{"model": "image classifier", "dataset": "capsule endoscopy frames (Kvasir-Capsule)", "train_examples": 42238, "image_size": 48, "crop_scale_min": 1, "horizontal_flip": true, "targets": ["finding"], "num_classes": 11, "arch": "resmlp", "norm": "layernorm", "norm_position": "pre", "hidden_act": "gelu", "mlp_ratio": 4, "parallel_block": false, "inner_norm": false, "patch_size": [4, 4], "conv_stem": false, "layers": 12, "width": 384, "loss": "cross_entropy", "init": "orthogonal", "residual_init": "none", "optimizer": "normuon", "muon_scale": "match_rms_adamw", "learning_rate": 0.0015, "momentum": 0.9, "nesterov": false, "orthogonalizer": "newton_schulz_5", "adamw_lr_other_params": 0.0013, "max_grad_norm": 5.0, "max_steps": 12000, "batch_size": 64, "epochs": 18.2, "lr_schedule": "cosine", "final_lr_fraction": 0.1, "warmup_steps": 1200, "weight_decay": 0.2, "adamw_weight_decay_other_params": 0.01}
Rows from block 7 of a small image classifier, named by matrix and row number. Rows with one number belong to one neuron. Each number is 500 + 25 x the weight over its row's rms, rounded and kept within 0 to 999. All counts start at 0. Numbers have three digits each.
After each neuron's rows are labels from the 100 images, of 14976, where the neuron reaches its highest value: "top examples" is what is common among them; "colour at peak" is the nearest of a few named colours to the mean colour under the peak. Only what is clearly more common there than usual is listed. The data: capsule endoscopy frames (Kvasir-Capsule). In brackets: how many of the 100.
# fc1: MLP up (model.blocks.7.mlp.fc1.weight, 1536x384), inputs 128-191
# fc2: MLP down (model.blocks.7.mlp.fc2.weight, 384x1536, transposed), outputs 128-191

fc1.71:532498479505509453486526515490555493492486526534503505507535547524477479459452464491523514503558515458549458507529525540526492494475451513483522498514482512471523496504471535510514511494540489
fc2.71:479481530512499566552479510486508495491485527517493521474463501462526502508504487512493457511501489498438522489462489478489525460510482499482517517496546483519477538491493529521488499519513484
top examples: finding: ileocecal valve (43)
colour at peak: grey (27)

fc1.416:494538471488513515510475479518539501530476472460508502482490483498482485469519497510530482484504496479493489486516482505474470494487486505500467523499485513544472462512504492501525480526503520
fc2.416:504505476558510500483486490484464542507512498535514508470497536471534469537527518509509500506506538459502504485506518455493496489492520477484498479506496502493501548481522508537507496492523492
top examples: finding: ileocecal valve (71)
colour at peak: orange (37)

fc1.522:465575510493491518477533485499534511555525526506514502452450518481489505525533521431488529455551485523504473511488528486527480490487513503490495472475463513475502508484550499486454457503522477
fc2.522:516490504488528482498510502485513494486526487458512516514498464518488494465476548524525456575516538528534456509489489512508542521481489463504523546536451505506454515518463498467585539473491542
top examples: finding: pylorus (35); finding: ileocecal valve (27)
colour at peak: grey (27)

fc1.392:485546498492522535491482493515524514478482461452510499533501525488433511477489524499512533466477546504510572471468541520523451502461516499494474532481504536510491490487533541524535487507529545
fc2.392:515467483479460475486516461519510497519458482508501463475496507533527399515513494494493509536522448461502481523488495483526504456492439496474488465499500461514451500537488475525495489519504500
top examples: finding: ileocecal valve (53)
colour at peak: black (27)

fc1.591:510530494495514510489518479500502518534503543470547495523494480494470512483526548497471501530489528479501500496536477496471517462454479493486493440453468491471476493490536464534503458520523505
fc2.591:520481492481520524536496485516547526502543491533516502487514518532530457493515493519528500450556495461484518509520454499479525516538481490513512488466522478485536513501469517488497500502510498
top examples: finding: ileocecal valve (29)
colour at peak: orange (31)

fc1.230:484500514516526514452480527499474472501510480491462517494499483523471501476489494560473457471505478499465518487483496523543489511511527542495480443515516459515519471501487512460493545468514536
fc2.230:491525535488529510511455468498534516543501476486486486497465483411456476528471523481499497477467485505552491492535507500465512484497485505486454530453460527512485454484496516506470512504546539
top examples: finding: ileocecal valve (39)
colour at peak: orange (32)

fc1.283:467549539509476491536469530494522558506488472483492536469486469510507488531479508501497523473516497527484499481488473501540492473486503491506485496531474484517531447451478496482447521515516521
fc2.283:507523539447498491474540510506475430507524499514510437472511529462534514480465490490527460529477507478512486517512537491481482497489484481540508495519509510513472512545530508487503500491453527
top examples: finding: pylorus (32)
colour at peak: grey (49)

fc1.367:505517506475470509502528494546511510503482501505512512465532480460492527492502500520520521480493504507490499494448532499460534473466494496512494469470492544485483485466475501497497517519498484
fc2.367:531461521490459542469509507482529464533506482486489455487434468517510492488491495520506511517531499486551485456492477504495451485460515520493478497481502530521493488487496513496503537504484507
top examples: finding: ileocecal valve (84)
colour at peak: black (28)

fc1.215:479481488514498481500538502485499511473509504513518485481501488487451476525504468472497516485525484540525550513516485528492481512468483473525520453500515507472472535516497547462523478477486464
fc2.215:513568479440520512510515468515495502542489526489532473506478551478517475498522493532460526470502506485454519508537518469500536497516524478463489483525486524539507508521494478501506487478504488
top examples: finding: ileocecal valve (28)
colour at peak: orange (54)

fc1.636:504484505499510523485513465508466547528496488503438558504520533511480483519519494532483447450502533486510495526536512497467518499560457527522464497517505510498458514477499526527524502510480503
fc2.636:523504546508480529504472516506462465478485500521467494483515507504511514472493472482478483475506490518474512459487499489500456515487511515488487478530494494529522511551477475505523472457483523
top examples: finding: ileocecal valve (60)
colour at peak: orange (33)

fc1.491:503505525489542478516534523495500493488502499469451487510510479537502512519450491507529507499489502484526478510505511512520471512518447478470509491507507527467471563559466515515554484520478514
fc2.491:475522514506474523464482508502486457508503497530525486449486505487492554546514497510482513494493527490516513500519531448507490540525500494486506487513481464541512482455538527455487493520493481
top examples: finding: ileocecal valve (36)
colour at peak: grey (33)

fc1.578:511483492504524470499483526468500522506505506492500480503481512476473487511503533504491515493526505486533506513492505501493492508561521538523525487501500510468472493479463491533503477511544484
fc2.578:514567496503520489551491469523493488507533452482495520485510483483477548528489489488534521535517482502473558544500554502497493448513510519521503499447466495477497561503502514531497516500510518
top examples: finding: reduced mucosal view (31)
colour at peak: orange (31)