Rows from block 9 of a small image classifier, named by matrix and row number. Rows with one number belong to one neuron. Each number is 500 + 40 x the weight over its row's rms, rounded and kept within 0 to 999. All counts start at 0. Numbers have three digits each.
After each neuron's rows are labels from the 100 images, of 14976, where the neuron reaches its highest value: "responds to" is what is common among them; "place" is the part of the image that holds the peak. Only what is clearly more common there than usual is listed. The data: capsule endoscopy frames (Kvasir-Capsule).
# fc1: MLP up (model.blocks.9.mlp.fc1.weight, 1536x384), inputs 96-191
# fc2: MLP down (model.blocks.9.mlp.fc2.weight, 384x1536, transposed), outputs 96-191

fc1.601:462604489527441534503529538515511510426495520466551495514477518507444473428440477434412489567450506539486517558472486525537453518528471462541532576499537538504491480511506494571504505520519502462552542497520424483478507547512514472442453514510585544469454512557429525486479456414474543533
fc2.601:525473473461451545490467462438509488575576506539509460489438489458553534471564466530492507517559457489510441490522432508496494564505490446501498460484497542498480463531534498449478501554522540509476508471460554482576468494446471528507494545458490475488532486547542522552455529523549510449
responds to: finding: angiectasia
place: middle left

fc1.515:511458477458490448446490514506544506511459529516467535478539508546499494448513558502443485545491452488458440519428586502503550485470499511510475454458499478465557518443440557456540500553579499560512469457478507425480475555596543489496530478443481475538527560519479518476557490477490491546
fc2.515:507521500444514517551539482490414463497507461489493479505434474520510479520496452493491471518485493506494568471540412537456473468527535509441512510538536545562403525569557482530496516519496453446503554526507481564572478520395491522494513539540517527468476466488521474542492508556542480442
responds to: finding: pylorus
place: middle right

fc1.766:512425539552429498613597564544494539492492555476536570420502502538582541498521533485478512465553569523470538486491499545496426482441530501430515532485468501502510460472510603516457509476443502528555479519528493453532487536475419454537525501534484444485501568527475476492452539523565424499
fc2.766:536558484443535500397475411510535482499419508482501469539533429457469483491494448496557433581489421436541467451526511471571489473551526496579536502515468540532413494520440407481546454512553472450512447506491501512436472474463517510504482457474482561523582471485486535464479451452446568493
responds to: finding: pylorus; finding: lymphangiectasia
place: middle left

fc1.209:488546494515476452486486491467566506580542557533510428476483463515459512506514488515510471513474489500458532492622524464472525466422546579539464506540479565451487474426552516438506465411576574581519459398512548483462504502454472514443537514493507445507573469487433486428489517478528477559
fc2.209:470487582471468492510571485563461436488582492494555545526462585471585447464504538463423550530511464553481492519481479471570492498509462505519507492492528453534523558540484582466525512522489419497510527482494454496448454507505526524500510444395520474565428463457461480533566500530526487475
responds to: finding: ulcer
place: bottom left

fc1.337:539541521499489501524536481494499497508554478595577484420506468497494528416420493533544446447493507462487460566467487457535482463486452540490523523501543539551450497471550541479482474430576523511560430481515498548495476533527543507472534564450529481472505486419489505543511484467503496526
fc2.337:471551530561473489561492441542496505455542506437474461542509455492545441537517593452474482540433453544471491545568493540562527514453550501485457563551428510520500480499536459475554468500455459524460539437536539470581443465504416488466504478484520433533484543482489431475519464509498543482
responds to: finding: ulcer
place: top centre

fc1.737:469461518502513428541474458487548594523515525473489526477529528440441529524583486541499498489515605497423495507556479505538482503495504535480526499469477510534451449430451563492536457503539553609491505477431512482452560487476491559599477473521493490531480463483477525522520514495525530623
fc2.737:534635466458490518415551551537453468560485480548469530456485448503593476527516515496537466536482416457550482537486588476381521513458526498544472434497494470491513499542531493475488564494481457459529502490505474507497380538483519451437568509494514462515513571512504477515497501498531468477
responds to: finding: lymphangiectasia
place: top centre

fc1.416:482511566525446442543561536515552452542483527567568509448443440549457487510553520504497533528483495506451490456398467481518531529446525494501493600624567510487426448491513531498515476461545457484518518450454443515473540514546520503520529512502451563488435489496534471546478465509456480515
fc2.416:477473482460447591470460584519496475474515430476495542484481426446470519543483505496431547427498458462520425476508435485541506476538531532515495489491508498458496497566527499510488453514494535487562521556455580447444506483485460466539489485448487487528420401513558441459518478496503463487
responds to: finding: foreign body
place: top centre

fc1.594:515519485519483471491502536464476503460465610461496485454518534487539546470519536513466510478468582533534462495448521507475488535473443468529471528469444550422493491452461530549435510444535498525451484588425461528505552491464476502498503477595513560512428480497564472525467537524577433436
fc2.594:476508442497563499556544549533509482507558470497453488475535467483556470504508519475468498502505466409396502503467491520503525503511550473530525437445480466547501551483453490499487452553436545518548516523529499504487437490539567485501546570463466479443472503506469577546487408487424565496
responds to: finding: ileocecal valve
place: top left

fc1.404:516404489481524499458482427538545539474543597528515519581558527438470472503484565485549456522547518513498475494486434478437533510401460471455515482581578501549497422456530522558434508503565589528469447545473467486438501527457479485571527499512566515536511539494408464485491478449524551452
fc2.404:532506521548472479514503515582494466413490505507448547500485508566487493504487430523517439542487451498489504490526538490559524541592543530453435542560471531454500553476485520455470509470505484507544532450505469445454408475515478537476446564471469491573470541527527552477486504520551487566
responds to: finding: ileocecal valve; finding: pylorus
place: top centre

fc1.571:511513504467509430380503531559492511501508470484478515605595532484458546569507468550533496566565517526517464508498544472465445530460508574553485490453477500513462501468543446422488429535487560477478597431468514517510461468505476542405478532484520575456531486524468452468485482405470480539
fc2.571:504502519474512455502512492450500432509492525551507440442454541438522581436490463443441538477467444455496485512526474502508529487541523464382482533589473481468544513504486526518552499482526468416546418507548484416427450563504445472500587482485506427496532525502486500454469487502540548530
responds to: finding: ulcer
place: bottom left

fc1.472:435560496513528457471493459511559466579534493553551455484504551467496570485474569458447417561519511449433504583551495478473503450519494543437609454550543499521555555422508452526467512566526497395599487509418479523500478500431532536466528515434436459552555484473441531552525523460483520564
fc2.472:482538546474535543454452561533436499548525477507486512542488419544472526510474458471473519523484535569531553500500484503458564456476564466493533486536467526510510475493508527513528533545579504553514458412511502444559489473520454510496518425461554470526521549479504522511464464464440488532
responds to: finding: ulcer
place: bottom left

fc1.275:480506573437556459532489436497534514500456563444495464514501556533499496480501527517551494508478466524434521523575508565427560449420570541513457446534509496512518505456500538516551459530548456442551508551498518438490451538455435538492489438480444463464449478534466523452545512502532561479
fc2.275:509471425442473435441467483478467462492498501526481532437506526543493523493542459505471556464575496548482499526419485500500478558536546512502510507456492477482461439617539497481496516483474513525535548474376496520479553491470509532528456570456506527487566530469461550537468524546531515473
responds to: finding: pylorus
place: top centre

fc1.133:513509507515489526467556515498519530536518535490548453480514511534509506443511462489459531448501532524389513523506446417459511515493537532493549531432496519588551458546490449548556449513504565491539534502558499514530531499488453533476501488514434504540562468491544436492464548491488519474
fc2.133:470425459486527463537599555468479474520445465547487513515524439503480515484448600559592485524489587493534497501479506553555461555459516480458519465526442406460515512441462531516467540479519517497582592463463503417511521515519544471467544561526570511515501542536488524498504399511549490503
responds to: finding: pylorus
place: top centre; bottom right

fc1.279:450481410516545557452523515581555502494552448458528574544507570512502546518469506516475479536545490503495530536662507424502510536534524487511540525443495487526518499474494457507472504480556509552466527477478518480417534501527470461491496449506514542491568487550457415481550548496524482536
fc2.279:494486429515445476530508447520470488443475532549562425435434496544541554470457521493482474541405479471493486511412390537521459541507446468455470458498517518454486517467477560520525481542482502453509465523505437506549467517429474518476538597507459522414482559505534555517439430495504476443
responds to: finding: blood fresh; finding: ileocecal valve
place: bottom right

fc1.475:524473517512500520554469458518480467454498494473476527450564478503501531501429493532510524501469490509510550583553537474541527538479508503482634427436479540457502491495472490499413520452445490541452514462498488478537473444526513466516456461468533526492485492480450438521466446613530470480
fc2.475:492465433458485434502508518480577532495507517571497498530476476516558528495593479476550528559500546417524503519526470559560429467494552498537487555480493515529493489512504516483538429529548565478557505577389381480563573470464495591486541540497489528490606456482495513489515578458483456567
responds to: finding: ileocecal valve
place: bottom right; top centre

fc1.390:536465459540481440503462545452504416508459481582459539480488418527491520472473421497442528475519517431525403447489475474451475510466529530558486432528470528496583511525554531446513498486527463563550459550441498495508459477477531519497541495507460472548532510486500481544492580541556575481
fc2.390:448605502473485532521505448530567496454457519456530490517468501531576446456516524604454532475499494485529458501507560517437529483521530462530527447534470583466527443533472557528482499506465458508458564516487531510497457511520490540526533519443493454484481492526487490528528515515524457407
responds to: finding: angiectasia
place: top centre

fc1.635:495542498485549469519482495524535488485563532500522522488413494492517490587523539519471567517554428482512530538472473485522505479507594488492477520457512479502568529440474538462546578533539494473514500533422417468456501568512552450547518498471429443515468549475509492450508436505590461470
fc2.635:581538525501410562481570522451530500594416439484538506464497483492504534444491552527518465571462523504512472480468582549469499566490498463488495557543505525524470517520529520554428388459481542522497453505586509519601437531471453523453551477485599560413528502517435504537526498479438539564
responds to: finding: reduced mucosal view
place: top centre

fc1.157:443483511530517484535432543535438483468478428594473575526510499538517569523463512529569533503537529557471459514559521444487562580509529478510487448422509547520587502462462495467482489500536500531501535606482459443451422504427462505431508510486438574502544546589515496490466644430522427559
fc2.157:444580522370446475580566487502546554510515466461528489545472457477502409504546518507446491455438410419508494432487472463463511476527465521472490545580503432480454537514525523580489493457464490504515547435483570545508575501538481495515488469529551458454456500443514457488518462509458565471
responds to: finding: foreign body
place: middle right

fc1.184:489454497529505570525442537564577500531508512500527540491528483419493478418564540473543511481535518506516475447529494491529537499441579490458472466446507466544475498561502520544535527471485486541476529506519503491470443543430498534459482438470410501502466532487493524517498473579445503503
fc2.184:453524463497451475490569465472552503500559548562408537528520509568575501485512522430460461554453464517466535455540499500559437513487441485483486490483511472517522469506538488490480478533588516493530461515509454554520531514525510565557491499516429546444480454486485463497440546492544507497
responds to: finding: pylorus
place: bottom centre

fc1.518:469483457425485515496454492541559464434592481469453566526480462565452548442510465525521512572443554552552517513489474516527504404488536507533523478553463495506483504473503493491552546491551535487510443559480483502502435422449529517489590533448507502489428565509571487483542433545521533521
fc2.518:479389582509474552475465509475441613608485466519486457476491527428580478523578557528462544440536532487432523553452524532466454517469514504435519573525546436536479474510506469507538457527455495557489438398522565498495561482537518478540485475483480483530528445448442494516414568526440497524
responds to: finding: foreign body
place: bottom centre

fc1.752:511510500496534512485500469535471493495575454480465508488526532427430563601523520490458472590500495566469505543521545505532468544484562521519580565553460470437491537487468486526491482452499515455499595472447492491454455493503480441482462447476517565443524437494477474479496479460479569587
fc2.752:474463440474478512492419543545517476519524539565567495532459469574581496442473470478534559445541511430527545414503476496478520477580571440397456446500538509492517411476485561520521486534467575517493476447493427462540484461440489496573496523458532490548480542514512539517491488510519490536
responds to: finding: blood fresh
place: middle left

fc1.585:463539514457488461522541484562512461396508424450493517462500543501435528502478501458505543562532535571459522557465594460467561503569476506454518509519477504538501536415493527547449517509518505457491537471570499448455491519509509591505438502540483459505522536451568493482457553490438518554
fc2.585:536503506535519494476429501469419442566521563526583493549454469528521486513488501433480500446482553496543498504538440524516411505482515459563546464487475487468472485466499486475488455519441584514461474496397481583530518521453528473516538484467481563464483474508508550499575504505533541469
responds to: finding: blood fresh; finding: reduced mucosal view
place: centre

fc1.264:562496553529513484503507490530509493528519419518513492517529504502472482439497470525425521509503515553537483467480515584412454456467511465531490519512465532536483537451408420524551524473570500500506489487582526429440476443515408507493435480459513500456495528484523554523513469434432439535
fc2.264:454477472507491482501533479562478441483581512486478462458491472487523458558528600492473550459487436514511544451529553516567497546514459605494506434456507525457511513554451558505457545488485553543492555515419470485456553607533568466509501557498461538495521466459489429532487467583509459465
responds to: finding: ileocecal valve
place: top centre

fc1.654:495478541476433561469504507565506447499469503522546553537510536516448545569499522490471466485494408527541485544627494495526555520431434581497486490469531533578532492520574454525482539596561510470439510426540505516516510430508483496512460447462506480532521517491465502545500526493483549468
fc2.654:527528441545542478538497434467532550433563504433510451547500438544494497494528487518487448485504509494497439519400506490502551518547493439513429507527463499486472483516480509441485494451472501512518509529411550468491463566474519450437560504544468534493553485528464505451523470539494492464
responds to: finding: ileocecal valve; finding: reduced mucosal view
place: bottom right

fc1.261:490493527414518467420490552506561500494481415507485527503454539505488538526507537597525482563488578475483446492545478495539525553498548511532496566466497451530607464453469483522449505474431517460460516508547465464449571484484453516502484463542476548556527509507431512446525434463538505538
fc2.261:512545509536429490551524499557453483497520505461553516495488526415567483503465580453514525521511457461542434462475504519486378479474479464373427474510449532481386475447522499511538485539559523567424482512532475489496487514476517503496542494435554480477487462538547526554473592578431574526
responds to: finding: blood fresh
place: bottom centre

fc1.391:515516551484555455517487546535500486447507501497462467432451486535503503568510548490443482586485543507527565508548471496515498486499525590505515509511491485492476501512428500593436503496536562485486534487433505461425482517499436488544489403494531515473520458465482537432507481471520483517
fc2.391:495496477520473543487506427542548535500555513531613419436472507487540508506438489453541451423537454501500452425465541476438560537548547473504427554519520483444568491543532519413518509524461556549523485487487485539499536527490489541522433563505515477520526480469471443515420507434489508559
responds to: finding: blood fresh
place: bottom right

fc1.354:546512521479410524525441491391474496500515507511496528571560523505479535522484446500476494472492521513547464552524517435535462504390463513499568477473564507476550413526498519513569542554440458515494440598529424498474521492504501473513478431491464469510489568494538472496474471519518488473
fc2.354:526555462432547472476494518563498477594520479530511520459507514428515483461461503516442524537520470477485500428493494511474557505540552472436511544541456490476514542537454528461452488492518515446539517467494552504548434523539479471482549565508580459527543450527479485468543506459398501497
responds to: finding: pylorus
place: middle right

fc1.454:531473443471483478520490479538486515509467518501465494503477502485607486450477509527468470488516500477466490470612505519505465421474509547491536433470505545545486402556537480513535484495490510515520481478534539475496432469467473558477549560538484447437462565470495502582410487536503558502
fc2.454:515533455548465553565558529529452522534501454480555448539539586515493481539516495524457570517462447479493475463487534496569468487474469426504497580529497493438517500483488492477489564538512445510508558526515461509508508529519529479512485458510486457486480419577449557501558495523510559572
responds to: finding: foreign body; finding: reduced mucosal view
place: bottom left

fc1.228:549492475532502489441497485535464537488501614554433517476465461519410432464487461561463504500503520506591501519504514463425517484493474479434521487506526555483496494484515520460561509480481494512453501452562480499518453565465516506620451494523474535531500470520469407486556476559505532525
fc2.228:530456536454468420495462501509517433546519454426475554437526548557560501467453520524534434447498476517387514491472548559523529494464516481449503512504517489526526486499569413501500475494568510459539478522480592475515499481487577488454471494508539521397461586458461554580440433496535535533
responds to: finding: pylorus
place: bottom right

fc1.282:466516449467443570452502500511523458461466508429510551524483528511497501453465498442444502474520522544488519519484490463534494483458422492379538509521438469505452521457508511486551486503489481528506450528542398458480522573474543554535502438513507534500535525546467473460529495535465430456
fc2.282:505444527523472455503552497457473482502528445509546543489535505502496497589530506537527463515491458454529393496470525465469471531518574486571496460486561531475528472508554424520457466549516458460520491476440538533515519437516476483492478510493531441447483532509536527537478574479530521497
responds to: finding: ulcer
place: bottom centre

fc1.112:534513448481527483455561459493462464484429515440481616502479506486532548507467526554460495518464572564500462490521493544501492585466488479549446469524538440546480531524501480479512561525504551478514479504537517552538416428519492432461408425473497511489522513544547514556511457433465511458
fc2.112:497514460588450439474507497458524526459482538496484537454418544557525475482529462490501486494533542511510531501540494469439523524463498409591556501491448485552500453457536460470519503537504488464457460470475410552474496485491490503443535516441438564456464529493532514484483495567492471480
responds to: finding: lymphangiectasia
place: top centre

fc1.725:558468423515500436486531513451507521527491521498502521517479496537492463523484526480477496462539529468525451541514468480509465553512474499499402569447516457483538424496457553542511440507503465393496514515445516559490502547463522454429507464475519525537488461482451450518512502467463548519
fc2.725:546535510559526503563451470505562463489559524464461426516509497509543568426513486494493494578423464574475533489529556512578498509499478513480486452572476478515457560509608435473477543478504493541467473485518508483558469520530474496553576493498495476438426525575552550458483505470495557495
responds to: finding: ileocecal valve
place: top centre

fc1.185:459487537530479453547476538452535475482486508528490477494500503506474506432524496538496507468407533430470489490461527474528491528475514542543489577497517495560482463487599481479524451516494507477499513431458480446542527533479424527504529482508505485515519494475501484466496450467501542520
fc2.185:554546481440502509490503459478410511509478524524489552463475553520511532546535513462490506494612439546500533495527536482503473467483455562524529451519562431437515532565440569508456505494424466531521538572467514529454471520527555515474496496499507528480522465466419458509404506512520515496
responds to: finding: ulcer
place: top left

fc1.670:443517473516552491478501482440465480489501478481547536430481514527522459480502485569508491466493528427555459530555545479536531502483491463487454565461594442612485374536495542421438475560530538522441488406436495496541485483442453490554556461562454507541457530442450520489501536478496484535
fc2.670:541458488533457466469534460446485479492515478506478432510506504535449556484502538459459494581444425545507466544462397568510457563440484475495527508544443544431490615472521491534548484449491486449515516560532535472505384503509478487484517523505501491530457458567537476526537524514553497560
responds to: finding: ileocecal valve
place: top centre

fc1.218:470455482475475577489533537462475497531493539452562591499511572561513466564454494485432562515511565485456544440508512549547481452498481463514507443494457503542438511476525463415463454485514442446519496525471558523589513487549501537549556575503521532481513500470536506454470517554474476507
fc2.218:545487507478505478509493415520476530567502518493537432489546444476520526523531539534530435492426430489538500592478486449449551463476492480501463588525554501465494500467471563531489541566532544492488461477522451411467502504464484479502472444513457476518517440513448480472497476479520495550
responds to: finding: ulcer; finding: ileocecal valve
place: top centre

fc1.603:518542488513426525487464461562451604531442521494560495474494466556494419434454477504494528432530457497478506515549536482479513563558480554556525428454457524553517486526520462538491415511472488514437469470460487476460450533522461492495514447537428511540445488518440466511490504506454554524
fc2.603:489440515515487480502499531474550466487519463526489540518458509475492542484506548538554487526513502393516465471516477556538477477480464491525495507577515493438494486437423494534505541463490470464533523427526547577538594531508528530487486571497560451451494504537579501486463478479535497409
responds to: finding: pylorus
place: top centre

fc1.573:502503477523572470490465570490503488462489467558515594497592452446511450469556497503490454522471512475469564478546480440458466435518451461514540435463481509437513539547503505543453581545476491479435554461489501548564501467523594489511538442490492455560485513484565590467436512461507552510
fc2.573:491613527465510530428503497541473492562491515437445439512442570516527543478482465503480562522436531497534498409435495502499591588461531503529471460539525460512458552432509513476450421466479525469491508474524503473448510483451476556534538504456519489497532513478521529540497517476509492513
responds to: finding: reduced mucosal view
place: middle right

fc1.147:534478465436583471445457436503571512521570588532520483520523514452477474490484508575567385532508491482497465534549478485484486404439555507518531535602531483526499439456581486471460509522508559463465530479470451547473451472502540526449540521487521526493487513566404483554467491451507520506
fc2.147:476492478552435459536518466518488439501459510496407516514462464532544515460482448454458469490474518476473518433474534520480443510579524477456449501534479502529479487483614526503475576536511521458507468551532526464496503472493442480546507585466493453522478532537619468442546455535476446504
responds to: finding: ulcer; finding: reduced mucosal view
place: bottom centre

fc1.21:515481467500460465472495475430494540553556487579510564438496444525455474493450459549555565431450430441466504533433489524502485505507539445516525533434468443537534461508433495489508546495448472387522488460471532558519477459518568441519459473559487499555453554517541461533446467471526485473
fc2.21:473522496459460456578503539534478493437483543494482446531442504517511485473572546476528478527490500522496496521549478432528554499440517497509490494552524454493478538511568498483503433542491483572481464547521480409574469579443464535501501491496443490515580507504498508541560485489462481506
responds to: finding: reduced mucosal view
place: top centre

fc1.287:460418456485522449502560523540500542535455474519529522528508538519472498498491497531465554485492519548528500496532527491553491502479483509507491483481442457510447522468601516527525441530514488497503466424572542480470566489461500498501461456519465527546415480526480452595545497475459458401
fc2.287:553518541502427480523547458508505420480518472446447520508495453532474520477461486457522561450447550583539562508465558483494468540551451500465539474510540564496519541470472584433474586524515485471521535597468455474538437495477412526502534589476470559436563479470476518444492500550522505477
responds to: finding: pylorus; finding: reduced mucosal view
place: top centre

fc1.191:455452522572565446493468512491541449469507488481498547495506466533461549455516497538522473522440445556483509539574536474506594455438607518527484545493516520538514501417508540505434510579559439484526514527473450464462449561542484492535506423508500458524489501517481461473521495526553519512
fc2.191:513552454421488441493481451471494491514495563513543461442469523466458443503517482489482513523571494492471447486411459481476482530513516529482494492559496488439532512596514580482521474518489497464478571527433499467495527531470483568519505552426455563471447503454501544543475456526494504466
responds to: finding: blood fresh
place: top centre

fc1.424:517531542538405494513547460505580537544441451435474522530475529505460486476430544479444531517449435493455494473479456482505560477537475470431466485488514494495514505469499498593492469470481484550514444582486495435529574516511452527514476516518508528500468497489464485397503462436468575519
fc2.424:541515472387521527490517512430495482454490489539451499477547547451530513550508552506530532464476506477515549491489462524566415569542547479495551521539451482457508435557468507434506449489451481553474537426468555592495450466545503510552537460468458510498575482535559517558478545524424442468
responds to: finding: reduced mucosal view
place: bottom left

fc1.42:509489476500481446457525465482496455541454523468407479470426491512530441485521484530385590486517508528480532469575476499519466487478489536502514512406464491441519481511500546477514507407445502603510563501598471540493481515558578465501457463519526433529562438481483520452518555587512469528
fc2.42:486505542493526578493448542483556472491528539601556527503515479501504559460489405493486486446463462530555515546518483477547566511491486576479515563559465557469474438432511592548508468584549425413466470466507571455539514559497373508458474508471541506435497471483508504563523526455534563546
responds to: finding: ulcer
place: middle left

fc1.248:556448522571551466522534462508513525560486489497549555456581522515488515496482523564420444433541514516523471482502479516495482573477507537508499458484430485484482478461441516527492481524502509479539566499575497498517502513490480526478477422586513484492498522518456524417506534423498488553
fc2.248:509505490535428516467471517437557505412564578463439484485412449489544504530575524489499486559446453533514509471431499472491418479544507549495511518549482528502507504526505491498536529506510533492490402518513593498521536490506541459506483482421460499446473482485510522479522488519475618478
responds to: finding: lymphangiectasia
place: bottom right

fc1.252:501480511531557439514450477457432483461591499449489517441450475483451543491483474527418518498533515516545501530467510489512505513569534435520464553424495526576499400445447536481463503515505508546487517518511517510494474484527517467606550493607568490443453573498524486510513511430548495460
fc2.252:459526480493413496518563500476486459556510419527562447501533521524516487534495596484509454487409539502530492497516467526464476531567540452475491553533502536447506598473494522521534456463409514504543534491562459516530445392482481475462460509504463493450545479479477492497484499525458450487
responds to: finding: blood fresh; finding: ileocecal valve
place: centre